From a checkpoint of a small class-conditioned image flow-matching model.
Model: 9.17M parameters, arch dit, activation gelu, patch size [8, 8], layers 8, width 256.
Training: soap at rate 0.0016, 7500 steps, batches of 384.
Data: 49215 training examples, 58.5 epochs.
Rows from expert 0 of block 3, named by matrix and row number. Rows with one number belong to one neuron. Each number is 128 + 32 x the weight over its row's rms, rounded and kept within 0 to 255. All counts start at 0. Numbers have three digits each. After the name is the row's rms in percent of the matrix's.
# up: expert up (model.blocks.3.mlp.up, 16x64x256), inputs 156-207
# down: expert down (model.blocks.3.mlp.down, 16x256x64, transposed), outputs 156-207
up.9 110:142109134129148146132110098160141106059117125081120166097105071139174084168122142142101129117140110124116152115184107048111106117118100136149093196110151152
down.9 100:123113098160152099133085174152124181117164130127111179115136129085159144091172170119114064148162105086128173113083177115150120102126116138110155146127156169
up.10 106:082138147130117113134144132064157141137105141125104078153132158118147242097087178088094145116152081172087121079108145158125145125074146126106147148114121210
down.10 097:078136139146116157187092147191103234151147125099123216108134136111063074124119120132073145127102120091129178127148126058104185097106108176106067151113106216
up.11 086:130140111153138060095188164156099156080130047166128082166131181066078170131137150104163167127127093092151147165105152156138200115101085162129127150117083126
down.11 085:088170135087134140178151084091125094184121152146152094154147162107091157157102094170134174110104082126133116146153142186091136082144126137154148061088068178
up.12 095:140074097133134142073140087125106131204159148167088097171117172118074125144139148175119122100120160103214125144083146135126126139141099135108094061110108098
down.12 085:139158131126100114230137098133146059120098189143137103133111116082119159165157082114140155114075143110122104142138133144149129132151126080138171102090130093
up.13 082:069083148137154129123132148135097182150154171125133157136145163141140136157171131156116105121138149150138123128163103157144109121106122058107057232134160123
down.13 091:081173101184080136165125212103121151163141129174124107129113137144160145175079162110064115081154111073119123152135086096140159081157119101161078099079208083
up.14 107:095182108168100125156141119058147205175117161147070122114060194139131122143129153121127091154094150094121107129120101176168163103160132135118132132155123126
down.14 089:130098111158090122131114127098198046131130196104114108121126136152119151163121103142160164145063134122098119119145085104211148127139100109154138070144199083
up.15 095:102183143131097059132148175140099157089107073121106078139170134070091190133133133153132124124141105153145149098085167151152164115110157101129174130160159162
down.15 092:130091170178158139171120169113126193178104093141121134121120161128126064074155129093170143112128086135118088120092102176141124091126127122139084140075078074
up.16 111:076099081120127154162175125156139114132122127142190186111113032119148147116159119112129153095150127093094124147186110104133071104092133117152127135137110105
down.16 102:084083189123179088077132155143139124093148079152168157155126154119151086111150156151102073161163134141092132138082102122111090106017158138196160127138053129
up.17 111:160141117094183131154116128175125077095066090159131159147127024133201134104131128108103163154117106116092136114131133178090093141135152133128073139080167182
down.17 113:108126093114069131128173151130167047087112152170121115118137132186138118183162144103127136175130175118137132126069125043123089120147171085158166162138152105
up.18 102:153125120089148115102167103073133073164158101148124103138101190122131082147092131094159137127121168117130126112090109117107125157132116127120144118165138116
down.18 099:163167116075080161161120109092103090139088198170123135120098132135112217148114115114112216146113100134107128149143142166144147114134129139132155137112177113
up.19 118:112108125167145133093125060136121227130180101197115084159137085111118081134176142137192135103115146153121138149127120097161109145140060126132145141164126117
down.19 125:149171125180177102173148157159137118166098152106139213136168081166105150086111087164146162112173135125118112121163100128099146155144164110146096124161102086
up.20 106:096150122080109153145163118142083106125135107075133086129126167103060128103087107146105105150139100133134136137095162109125109136089087119105134142148121191
down.20 095:150152096082135158179149079141077186156124104138135158104112118074086069095104169105130120175112181111162152111070123091105084115062138179121177063105070201
up.21 123:130168102171122090090159108105122181139181096109083106129113175105101071174139113170198096089117167134173137140114133165178134143144143178139161105146134051
down.21 109:106173116110104161154163120103175102172115123127106108141131094200099148146150128145105183073114112165080158142129119150150085122183199090127152220156147168
up.22 084:167066065111079102070141116093137115130190160123064143180123139110130101108132155113192115143125096179141138156086080116123106166155120135097098121098181123
down.22 091:155109128135144127155100149143176120113152107122148136162113166201138168082092130112141079114201099106154104148088135172090115146154153078120077128135136079
up.23 100:137170124115113117151096162156104134073117110108102122163132119097122091097143141122107135159150112130122144040093196106140081154122154154139115141141133089
down.23 107:116102136124073158122119132135138119163145036052138072148098147107137096083118158097149143138131172125132151137169118147180161121110100115139113146119204127
up.24 096:134118175112108116172054084109072002124078137109101100126155196105101142111105136136099116140106106165142119090106160132151125087131171090125084145139102126
down.24 087:164097104139132116174081173132089100117152207098096194114141111135097131069143115111133135091153141124147181108150171203135150124148079119112066092114118121
up.25 080:122180086105105163052133109094152115106146072094084086160096110157121146130152140142151162126175134080095129115112143122076116131115088116120118139113121146
down.25 083:148107140134089103140122174098133109118129109197149128117106119090126176084118150131075111100085141203147132138144181174159108146178093168087160100123130103
up.26 101:086151166085078071139141141124094119108058044126122120136156173098077204078133186123125084169121119162128133046139081144120138071078165106124097142118139177
down.26 101:110090130150153107163087113167127166172128073118152130134104141129176082148118136140077117167153139129122159115093141114129151103118138143127101156159173190
up.27 099:152103130108126092067119115128086004120120110156075118143118116148135083103140096132147136149118133188106136064117139121151131142133168166180129186147108150
down.27 083:159134099114158126069096138150124164115197063148120103129138134134116095117152126118111134150124084087095179154128160145120115098172055127081119106148039204
up.28 096:117106077160162120146076153150129064122107122136120142191112158185144050100127144147126146138122131106122091070101167163158156137155137071114126128175158152
down.28 086:155112145109130048196129121126108139141139132098116166145105074092093079082178132120093148085147132133129097121153114122107152165162122164195093146105128088
up.29 132:110131154171148133156101115139114143142111152087159165138141101142180110166144113176143106155121158129154103175114157158130126139129174139085141111130096093
down.29 118:123127128133153131079144102124145059132157144125114104089145137135178073143160133099079081137106214136155134086173098129134146111131168096103102166143113100
up.30 095:094120131085126101092138152149123154098068114121166131138166185115078087093098150149118111158154068151117130094166111104123127106111142159144112104113099108
down.30 089:092099132098205086139154092118117191150100099131117099153107144134175133102130152148146084151152115140203157113095152129145122170132067160090106103161213128
up.31 094:081092116146123120123153202134090148175160115154133092137147055103141195116176137144103139140110137177128148123132144194147118080096147130154105097085104158
down.31 088:173111157123114168131141121133135135072138137079141092103139123109087165054121153132161150126122155091095081156171117051108137208102128171140100103070112095
up.32 096:149145111097148129141165143122137009123127028117133122107152091109141217091128148112110156120084076143102107100147115146159127133123118124134112139117153185
down.32 111:129165135102048142123135091125179031157110195128112033149167159128181122221100128139145176097137106147118110117203114155122180101141117110084123112142147089
up.33 100:184123105098107125071127145141118100080151154085126139104146161104131154151137139112209182108125150111139136117187105136104108080062132084111126185106177156
down.33 100:134095101106157110137137117097092149141099163180140069137116147119116127054091105105077099148102129149097118154074177160091093133143134153101159124142102110
up.34 094:155116136085159117106101115134099091063149112106069125123109102099123152137109167099156150122125070142112144106126170082132138160152095170155140099116120075
down.34 093:168147117144138106088115113055068114147165144131127095129178134140160178136119172123199129052155106086131094114177113136140140173094100145138119127070071082
up.35 086:141069136113169144192060146120066183094159098134131176180122130065151140093164154127153110132116139128162141105110203121161141122177106115187102149112136117
down.35 082:218132185142100134184095084120104138130216161096126222112076108073135132096112136146145132132066096093126128151124186113098147103115119127110153145092127181
up.36 091:079135161216111097130113122131132181146133111057086039116141128118107102122088161161098117135082108169125090076137144123137115121107153108120130072147085092
down.36 086:041132114110110105179134113120135127052163133085062141126134157162127109140162076108139101153116124175131114165137137090147115123152104086088178136161118102
up.37 093:117156148124129116073148130104131101122090111153130142116173099129129173120108162136103112128131110160094137112105115170146143104103153146113154175131136179
down.37 093:134111126119144096149124084107143191135138168094109206111043137104144147069097159139124117114135150118106126130111171083098140158110132188140104113109091146
up.38 095:150094133117083131129104166144126099108089111167117137153155114094177196127090163117110184190154145195160168107109137159153109132139117104153100086109100121
down.38 098:127058122160057079161127141159163101129094159103148115133101112140099093127129112097166144178159129118110004088116132088086163151144111159125060122095152123
up.39 114:112117135099108130164128175167112106075136121154097129115107096095119141093136137126066137153112126110100165047110127076143102139088148126163166095111136150
down.39 105:096142114094154093107146075147106077110092122165084082152085122103096108131091078117155084157094187127120103099106153140123124135157124118150154136186101214
up.40 100:114167123125160149090161106157140147156117107063145109064140115132092125094087089119071103152163087141089116054158065161072111147109198079139134136083096127
down.40 104:139087121113200117054047168157148154076101098143147147131165164122081144208132090119114160145145139192109147111127105138160059079138174131131123178158085129
up.41 114:121133090095152141088130156127142152077140136145094149126098113121123087080169150135070132147148134099092153092098117104123123146165127125166136138153099083
down.41 115:151139099134053169147096128159118084152108105138107151113168115124155131132145095163115108152124154133119083106159108087066196175144111105133098170150084167
up.42 100:084101149109094131145111156142132136130101140092143150104115133135117161033131082145062110159130102130130156033117139098126104126095154136099160091124137159
down.42 090:141142117130211134178167137143149123135123173106157175134092112165117100136179085115118151079121151170124152115103139129165131124198117089144149111110150178
up.43 092:104176135133088178086160091125130077129145129125113137109140162118146172103126135116174127144126172112102145085164101072141167107059142121149118087118150111
down.43 081:168079082137115165052156101126154115097136072119130155093200109122140138094154138077102095168103129137123179116129133092123183132152148097155087226171086185
up.44 096:102132125091189135076117132114158058138182104165092112132081157160143139162098157126117086137123102162104108100114134072162112151145042113131117138141143103
down.44 109:188098123120095165149165111112121117139162105137164195129090140102095104221122131096105131110131149134127082150188150179118142148140044132083153146140158097
up.45 097:119107091088126129134146136123116160081174117161184120147132157118085113108148148150131113105106086085171082065100054111130114177165162120087127125092124050
down.45 092:163112152122131152103091107138075131143085163152109058149097160162140144134092122139129119164133058105134143155062122113073129124110161077152072105132147074
up.46 083:102122085138119124086114118097153147159113101144127116202065130178089167156182120141124117115154178075176095119156105116123092182177187049143117108131138145
down.46 108:146092154117177113090131121067145154072181103076163158060106143134067093121102096123188171099116066117142167192105136120173123109110066130179131115100115154
up.47 091:134173100126156139082104128109147167120088070110071109168111084103147130140161147204147093111086152113143097124131189152127133142133099139102098057098150173
down.47 130:117147145120137155102116148095221168163163102173116098071089149106134128101164043091209177106076126090120145111108135131144081093115128162147174112158107121
up.48 101:113143155173118164137081151139155123137062164110147142093106095107186181137127083169140133130126141141112141115162168146164130104126144157128149156109099174
down.48 094:124178125158148158122104128075089151148072176132171192081154152136113169047098096148166134120097090147113135099160115077112150122082130161120135127111074078
up.49 118:143131144073089107114139126104099108131077086106147104098152161115064178081114141122087103142095123170094116079121121172098143116112182097139157095101114196
down.49 154:094234121121153126163156114131156029143141155143122139155163084177139127131198078155138135095132156186096070102130078157129136126170225087121133135167133159
up.50 094:120140108115111122153124128146128168100166083099143073091133105098136211154134154173143118098155117134134161125135163143161125137120120159117160163096104148
down.50 083:083153107081097126108152133132134145123211119120102087118108112186157138192163124137097137108077144140163118148155078113130161130078150151093160062082143037
up.51 127:096144099104165156147127091134169173090197121150090113111100105129174134154105180100144139091124100061105120121143038061106118119106083107164116172146104114
down.51 118:114129106120133116082166129087176112111108120169132192160194158129133161179136130152120144154111142168156147123153129144121094118073162114139131110180036121
up.52 111:108103130124134152114077084136126116093045136110138076135104097073154188111114146115136154128148088141116149136144114098138107140159087180157151081131121087
down.52 107:121163173061114134127139078104106133183133091106114166115122092065104200133150127143163132093113174135136071139132176138103081156137091205065194137141130168
up.53 097:176067141098144108036135153057100151149107158083156146136109122123131083189109118152116125121119119131136108127075138182078118106169140132134148074078140081
down.53 117:184137155150174093162149111153163144140159170111134031169118086177132131127139105155120103084120120147108105180148096119150096149099119123153100057146138191
up.54 093:132043057146167111078171136106103169124135125165097083165134128086119088096110134156105178100122175067113119147083132163135186122159143174150116121106143153
down.54 095:135180146077064096125110119094110099140111114114100099115118118095128079124149156133088102081119171154144123138147139136127156188073131132102154161139110103
up.55 088:056119167165097158082096132131092070125105124131115086147135108158125166169123149186120132144130121143118089122094165132173089108169173120148123042106164107
down.55 083:146137160086096141149187092101136124119116049114058169126144121077138173118119117130069135149149147111151143136102142163149117090151128087123121129166150114
up.56 096:135116076100131102121130114085150119082156147083108155153117139101137062161172155050058119132116085037137117082105122146108136128179153139165176134174103093
down.56 089:099104147107177123103100100193160151094125131079141151138127129135210111133115139143123136069122121081158146157140136133097119130107086142126131198143158178
up.57 108:156085137140144149136096139137146180138090171115154152138122131157137117193147068171174123125096173094135106173124162132132112135141132074139153081139134121
down.57 108:095129152183132135144095146100117189145112164087146124100102153113123056124132141098112095114190176123154134112161085134117187177080174128128125119099024124
up.58 093:115196147106097147112139122116145159132104042123089116133116134106120111164106157116118160116105137131140152154112125151087139131051024133160097182127147187
down.58 083:157065134119133109072100114117094167136118074083093143145088129124198083124084171127167082128150109094125068138125135137083091126072027115132219104123112176
up.59 097:157169120130120135190129131120151213148121168137115239113086122174134058137143131124085076161122180108111175108131147087119096170157158170089168114115137110
down.59 097:171158152154169145194052196114164143137116173098184132128108085115133147087098112168121156107133113173143190149111124131113148086169135108138109119181116084
up.60 094:189101141096154132069144073077161154104184156162104141146124121136176117116191163096159109075125121124110108143123100116107093115119042118106095190107169104
down.60 092:109093137156141145144111124124105172164096103090118116122131155095126130046116142101143125114180149031169088153133199110069105134138064091087080166159096114
up.61 078:131102113101151132152094164157136054070107175125137165078087143170196155102152189120136174140140099118096125098126115121134123149092174165137098108127110119
down.61 089:119110082102096089177053098115131116124103164147162079118183089111134166105111131139150166146061157143125123147150179133124125118168120097124139105145141104
up.62 123:121114161116124102161086133107106133108111131126129169130134159126113148083128123117135107145144087174131137114087162159136129142114148084089129134129135190
down.62 116:145134084112103121118189115130162099165107135156111126142135103155085175151141081155137129072117144191127069117117160091124106093155185065114154133175155152
up.63 115:161140121101167082118144138125121032124104130110144113159093100143107148105116075145097128187159119174124140070109120178091117152127162172115132149093145157
down.63 109:104093111156155135059067131144133156092141101140162128105132173092138118148170144121122122199172113139166140114104147085156088082118144107127100144129132132