python train.py --model="class-conditioned image flow-matching model" --dataset="retinal OCT scans (Kermany 2017)" --train_examples=49215 --image_size=64 --horizontal_flip=false --conditioning="class" --arch="dit" --objective="flow_matching" --cond_dim=128 --targets=["finding"] --num_classes=4 --cond_dropout=0.1 --logit_normal_time=true --norm="rmsnorm" --activation="gelu" --mlp_ratio=6 --head_dim=32 --fused_qkv=true --qk_norm=true --dropout=0.1 --inner_norm=false --moe="top_k" --num_experts=16 --moe_every=2 --expert_mlp_ratio=0.25 --experts_per_token=2 --shared_expert=true --patch_size=[8, 8] --layers=8 --width=256 --positions="learned" --optimizer="soap" --beta2=0.95 --lr=0.0016 --beta1=0.9 --shampoo_beta=0.95 --eps=1e-08 --precondition_frequency=32 --max_precond_dim=1536 --one_sided=true --adamw_lr_other_params=0.0018 --grad_clip=3.0 --steps=7500 --batch_size=384 --epochs=58.5 --lr_schedule="linear" --final_lr_fraction=0 --warmup_steps=220 --weight_decay=0.1 --adamw_weight_decay_other_params=0.01
Rows from block 2 of a small class-conditioned image flow-matching model, named by matrix and row number. Rows with one number belong to one neuron. Each number is 500 + 50 x the weight over its row's rms, rounded and kept within 0 to 999. All counts start at 0. Numbers have three digits each. After the name is the row's rms in percent of the matrix's.
Before each neuron's rows are labels from the 100 images, of 14848 (inputs lightly noised), where the neuron reaches its highest value: "top examples" is what is common among them. Only what is clearly more common there than usual is listed. The data: retinal OCT scans (Kermany 2017). In brackets: how many of the 100, against the usual share in percent.
# fc1: MLP up (model.blocks.2.mlp.fc1.weight, 1536x256), inputs 172-255
# fc2: MLP down (model.blocks.2.mlp.fc2.weight, 256x1536, transposed), outputs 172-255

top examples: finding: diabetic macular edema (38 vs 11.7)
fc1.119 101:476560496488462515461471498474505485482456587500524455474503430531424562503608443579481456539505463542511456511483520429462462577506484478468357531486491408478468420503550541585504538522486512480591489447507539510564486462545534548419461560505550487425
fc2.119 103:505484531557523431522498501446554517526526461457428507432575421531412559544492486492459461424470499573448427529531530460502519455551421619550620528492476465448616487425437493631460577498447469516473508367497532440539559564395489452464441597487520537459

top examples: finding: normal (89 vs 51.6)
fc1.508 106:468410435423421445574505424549511502504435421499489451532524482501510459549482599473488530554607423434541467548541419460501506447506512540521459500533517518493461562518529478594499526540451361589480472434399516468416509482514534490545497465537406471501
fc2.508 087:495527457613502455525531453507486518651534471512490536433513437455509446446555525499525553521537488513574425500421475488554520493571503476616527482441503467580500517457428462460463527523427578430569529544470459529526466447502570423435556528549463523512

top examples: finding: diabetic macular edema (28 vs 11.7)
fc1.193 088:497449585431445444492455519470438434512482466478450527461506470420490461471538459480505472509464531461511504589452502407428472518537503595496521490443530635471568463551461464557483556407503470614572459422490529474562517564472523519397560568524524464459
fc2.193 098:518513539513524458381520549503477465527555460455522487404446428514485574554505499452434491512482532530432543509515485427418489442501523564520456511485486319469584428525521370499491496496538511456538568537482428487529532530596504480514390589376554510533

top examples: finding: choroidal neovascularization (67 vs 29.3)
fc1.727 109:577577494466535518511497518526514537532553483426641505571496430508572462515464556547503484450508467448480401491484594483545523450428443510391497395399436535529471574493447550489510491521447429516593549503580595551493444543474516401444420676538574519493
fc2.727 100:464570544477511498502492500505517440541489557569513458463426524468504493540519546561492411526417488451401390526488477416574532482474440520369502509550497493481548504565586554451485468502506496482436510520515305528403486447450504468563518562503564494478

top examples: finding: normal (93 vs 51.6)
fc1.766 094:565478492512494534582477532455442405466562443475439432561515526515433427577560447545501509482482450557524525512559527445479523499448546564458534524531490501503539539423479525473474509496509416514448541453457543457488424451499506479457474543505524526466
fc2.766 105:434476475540508449520462515510468581577521520516514544579583510565462503551493485566526430497515518458425423512531394518439435482594590469453456470549592435462566502515475538575451434542462464589474463484509485491448507544498491513481467470549437576556

top examples: finding: normal (82 vs 51.6)
fc1.471 111:578484549505481466450376522440514475399466577556550559496469527526582443488514503586456488535418468420515579533582500512401451561525500512461452552456572522521544505500545460533511507473523450468469559455348564535481478443493392503537512541479522525529
fc2.471 097:442447537477516502568402432470454528469431603457482517441499426508556483538586415452496474556534471547470486509512530519510392477500473506494489502558510481491469500486501440487532437475513564442506525526488418530517497539502472540382553490541518551565

top examples: finding: normal (86 vs 51.6)
fc1.214 094:525449449547459578510532526528579460439531462450424513517541479507476421578561525592485507520389464493432441434466497449508558534510589423584494500501520578532494484531531488481502545436514551492472432542425435496495451487510439502573428437627452449548
fc2.214 097:524448466411488578492498432537496583449495515512485506520548486559480486433479544579492441535474475619512505489531420510490485617512626430531513457531511518576462559472469495487473522546535564547548506553430522473510513500467551522542527458580517505528

top examples: finding: diabetic macular edema (40 vs 11.7)
fc1.530 140:457511448539556510515482409549465572540507503542531523530520525479526491517520558571507534514480461516495552513530522429512580483496567456560436490468448509473521451462489454530494497484511401452506475515473510462469424478543507497483529492463465544549
fc2.530 147:446548543419491463517566503478470482472500522540527508498415553536488532497511492443458523469459574550512445515461547514475560635480516361569480478460475556523517432448596490477502518487469458515568474523486491476480510493558514539524581500536429534571

top examples: finding: choroidal neovascularization (62 vs 29.3); finding: diabetic macular edema (35 vs 11.7)
fc1.47 091:454513499527574434507489450548492480479546496490546579610564486547520489575460492514531537420502462461479578538341427475511477520509546499506497427475431518448445557543479523425476490516486470513450531454499655465464528517547542570537480476507563494507
fc2.47 087:461459408564538582486510502436542455525529565534513492564551429574449516457479491526508522507431476493468504479498550501596498509519446489489446499430497504545511514474520456531581476465564529483446562512488394507521449506462494468438477425474529498470

top examples: finding: diabetic macular edema (37 vs 11.7)
fc1.258 094:485510561558511428445481507531520583559558549519526511416526483581521463388458587499446565442559477514562586479442469591481543369449558473419498491442451434520403542458517478502504479563475463540452503393480506506556469516569447486515503557449574465484
fc2.258 105:493537442498467582487522427537402471568492522510461480508507559547506523497470484500495508483479472531490605496463544525422469554440512500306524458462451563514489526471510598468474461584473448487556490526519451555541501555374537529543493472526509436643

top examples: finding: normal (94 vs 51.6)
fc1.638 095:534495495556467573463468525530549464470524450524535603549491535518549505504538451457554470530518461465494432467634415439577593445413379508530460547535530480574434445495472499410475523454533435498552506445462403527454454479545552602483535513483458564408
fc2.638 111:449595466526507456554445565483580527509582490482478489466541579481549406469529436471523490591473398537503496427475588591429496499506447494540507511506514568514444461533537485503510454420493511485531512548433573566504458474447416534466575489494541466533

top examples: finding: normal (90 vs 51.6)
fc1.174 097:636496550541498503484469519507509469564478498571557546483614429547542531483432487484359533601526561538403452516467503492470418513512543541442482498585494533491479460506571464576587489474535484487512502587421514585524419450534481451570389520510428411494
fc2.174 100:576597549515547537482492547499560509492507500410416558560590609495592493498480496569416565498525591523322543552405496502529554457604569488493508552465524517406583418509438493544520516434499496583514486428394415583545502534509473555446479515515478456409

top examples: finding: diabetic macular edema (29 vs 11.7)
fc1.84 093:480462515540501432529501490491486468425489522440540535561590544535542497513480497530534438515568414525521532556551528438606609430463547470529395507461487484528482380499413479548502441521499525497491498569575501547609398530582498544399477503465487557393
fc2.84 099:433486482523484552603501520545560547440455572525482507555551501458477482434560552587454517485413510477516578450456503488495488532506478614497478479488453504559481543529542451476465532481425551545476459459564401488658523466505397424473508496465555486443

top examples: finding: choroidal neovascularization (60 vs 29.3)
fc1.590 101:498418462549611450614410495436530505521435534564485512510511458545427485428419445454529603483455498548515508578443619528566451507452515522499510489529513554416581521539497561528494582472507495522524421465522564526422588574448557426541507628486476460521
fc2.590 094:474617509547544483510521519472463534529477518393400518532529413499480557464529501460491574569496485505507566492503483496508449550467560529613435491553505401489432492522570512522469467510496598534499440440466441491504471455596570586490506621524416505593

top examples: finding: normal (91 vs 51.6)
fc1.27 097:499499527480489482604526356521495519454518475518515444536507435603469445549539592482511503552514524514522460473595481493548554570482485431498537519530456506431541531422521578552481523459479459530452408527408368480571530524556517586498523453485527409573
fc2.27 108:532514487521528452511532508544543520509442569519491551533552421475470498505434492479473431470500617539482492513504499487501404465424409503486500510559456584400478483505421626471483502539469603529433555507494573486500441544400475521496478508505456492390

top examples: finding: diabetic macular edema (32 vs 11.7)
fc1.644 097:496385543535511463533539497516516490440576472534371532514523500485489465553489428410584441590491467449557521642560493480509462490324487596521539491491417459539498442523396408530431514504510574451408404543366458480572450472562601479557476532538496503454
fc2.644 103:469456445486481590579461437497588507465567515483525542496570453496533555426555564449544498582528437585560597577552479469516466477518528602589451536462534548438473644507493569511431506496532529485453575494557509509480495430465459574467532449471363463455

top examples: finding: choroidal neovascularization (69 vs 29.3)
fc1.689 088:544487464520501383485495410594509535504445523553447356473541492568493571655499590464457552494486487464533504432476402578539513498473544514444462477524496510550415518553525499589459476527485454532568459401525544467485497538478598512612490398565473441568
fc2.689 095:422512441521556415415559504572515540532562518513480565564558570486512448447517422546515553494480473470581536403557501548621481490528502506477543517518494514570488482458442527410530509528527555459539485536528420561462459470509435501441508430520427459551

top examples: finding: diabetic macular edema (31 vs 11.7)
fc1.172 100:429530551501635535463546456489464586518471477503563527522513485533572533380520558538502467362497508556418502624429519526483603488515463493544573442409463534556495487477480509551491385547513454390391457433434460525486446462529564517415496541518515417543
fc2.172 101:543533455476532529419504499495506605493504465481488538460454494551504556532465398485521441551522448497430508558562416551489537484484444493545391487460535448494498427483546509498512488511435415583633474511448515548530590480475491414520471527559573477632

top examples: finding: normal (96 vs 51.6)
fc1.518 102:463465451535501532460457507535475453490511515556490474471580501540595516438553459446633432522546517602577447476545518443531552504497557515571527470463540593568498501517480484500517536557386477506490533562378428468484395491477480455521477440499435596482
fc2.518 106:565442504467503508430480461505540507542486458544548442505503516519520462459538446398627472501582424497554575480511515508497524486543520449401463504439515368419465523489443556430482486405474411415538598475584554553546548424479452496530463431593472566482

top examples: finding: normal (84 vs 51.6)
fc1.449 110:546545442524443576395526566502490469610469477528498485521479524577536456419472520459548465520474510517520510514433538447473481561464516460561601525553458523560491508466548456408579522534517519485583515517453529491398541446453375536451485550425476543483
fc2.449 113:480530469554501536519467509512463532536545594469571460484520424456514608429443532446482518477498494552600417492551482559523426583444440648501411432495513469451495575504490537467445494532443497451454536454596509480537455554418483489417445408492481486460

top examples: finding: normal (82 vs 51.6)
fc1.186 089:502496544473481559518507472511500457483417418574345434493456507553478476667508417531475467432470498560465579562511443488552493504495470452504388545431570494491509574463498483449593497493495510483542502628441462392520480574477502478495490486537490485582
fc2.186 087:552539513447492485473545459449563543437557551492613545469470446563551527433452572502491499649486500531413489572563505490548415488501550551406505514578444455517465493502456448573384490451567533471469444456449455501502509524499514450507539524546548514613

top examples: finding: diabetic macular edema (53 vs 11.7)
fc1.516 103:495487510487623532546487486539549511519496501559509547548467461369534486625475465505435561532472498448593487429487466365496460473529422443511397507607446477507620446520440529498475453469545536453529467471460472467569548454494490501467589472522522480507
fc2.516 103:562473548497474453566476430564548593501476454545508569528456443587409493481500479445532588585555488402511524524568370486534484499474521458454493428429571503513490519396574508562497480593552408545575519555432480471558512484473580513485457479447508534547

top examples: finding: choroidal neovascularization (82 vs 29.3)
fc1.646 113:517510483505567533410422430472537533516496487513539613491525525528487523521474508433470492453486511460466424455456532404467402528504567536453577572519446432454467479581513491454502552517453455561568536413569480472403471513500452446521419622428483536458
fc2.646 124:551537505448500524441531576510564510517489471568546496524443538450458524559569612536449550514555433550486370441482494471511482464472549575457454556582451543527569493478464365476528566477463491489450435490526477445534466551566464460579567477481505528390

top examples: finding: diabetic macular edema (30 vs 11.7)
fc1.176 092:571502482537499459439564561548522468373445450449549524448476550531468464541520476525512510491500530581537437431520438526532475520525498480553418522492612450579493513535409518495526577505513496517498575509541423514559444567581521502488473420447564495441
fc2.176 107:451518499501498456544526431517527453450529419561518498530430443441506510545441524526511521553485508488440508518616474544539531471461570549454463473524514369499506527488506461487521436541490492549513570453505473578420408449486497579570563526563459452487

top examples: finding: normal (91 vs 51.6)
fc1.291 095:471497433464493483587525434505609461517504523351437449463462498418502492485566457507475457515495493497480398578487517567470478455456498525501528468572374618503572482517487446526552572538504483469557471519473393486464476408432414539444433485539472441567
fc2.291 095:526534540466539420511483528541481496495514481489590489544492470521506548538492505500503479498466570496470373398494506521432431564533473596393461478545509386466525399464439390476488443508528486546485480527562538410486567502542541486503594501548409538362

top examples: finding: diabetic macular edema (38 vs 11.7)
fc1.209 105:559511480555496548432426496472548483513369542515427484502427557542536522463550482526565510601527491510505542578462501542541447440405498458548462483484607373467532528492521498498428560533484505521482507493531479477583464492520530597465613490433490477535
fc2.209 097:452492425553496477533443386502495479473476593506470542461391405490454381578512497488550546541496537501488566479511629489566413465559452424521524594440435451477530611487479461547453480450504525484583473496609548476447491374515534501501484525495480531498

top examples: finding: diabetic macular edema (32 vs 11.7)
fc1.345 103:509445565561451541552509438485497427530546463446412510571505518469462480469534535516433493449533493510458455540514551497580463606455461506569578517563460478570465390533603505505568478489503522475469481594504505507452476541564554526470421464606503442528
fc2.345 089:432513508523473459503495458385588577529446489483517559612488551512492549445507445508516577421499456572481502515497502462460463499505478489547505495439468554439514432450516533568533548464504434477546520483441543494585394556451513558489480519489518474516

top examples: finding: diabetic macular edema (28 vs 11.7)
fc1.43 095:498492507514547563461473490583457504433529447473524500505526498527455532448375524462474530545492460478514596385559458572433465437495539434442435440525564459544532513560538532484585459550387472467546513533506588512485480495520398462543546434524366504581
fc2.43 102:452566523490478531554473458573522529517495487444483514560545561491454456439510558531481543561522457545558619444436549471542514512514486475485560494520488445519541531526505478543546502507428539464427509492451433521519564487530478434348481397596449428500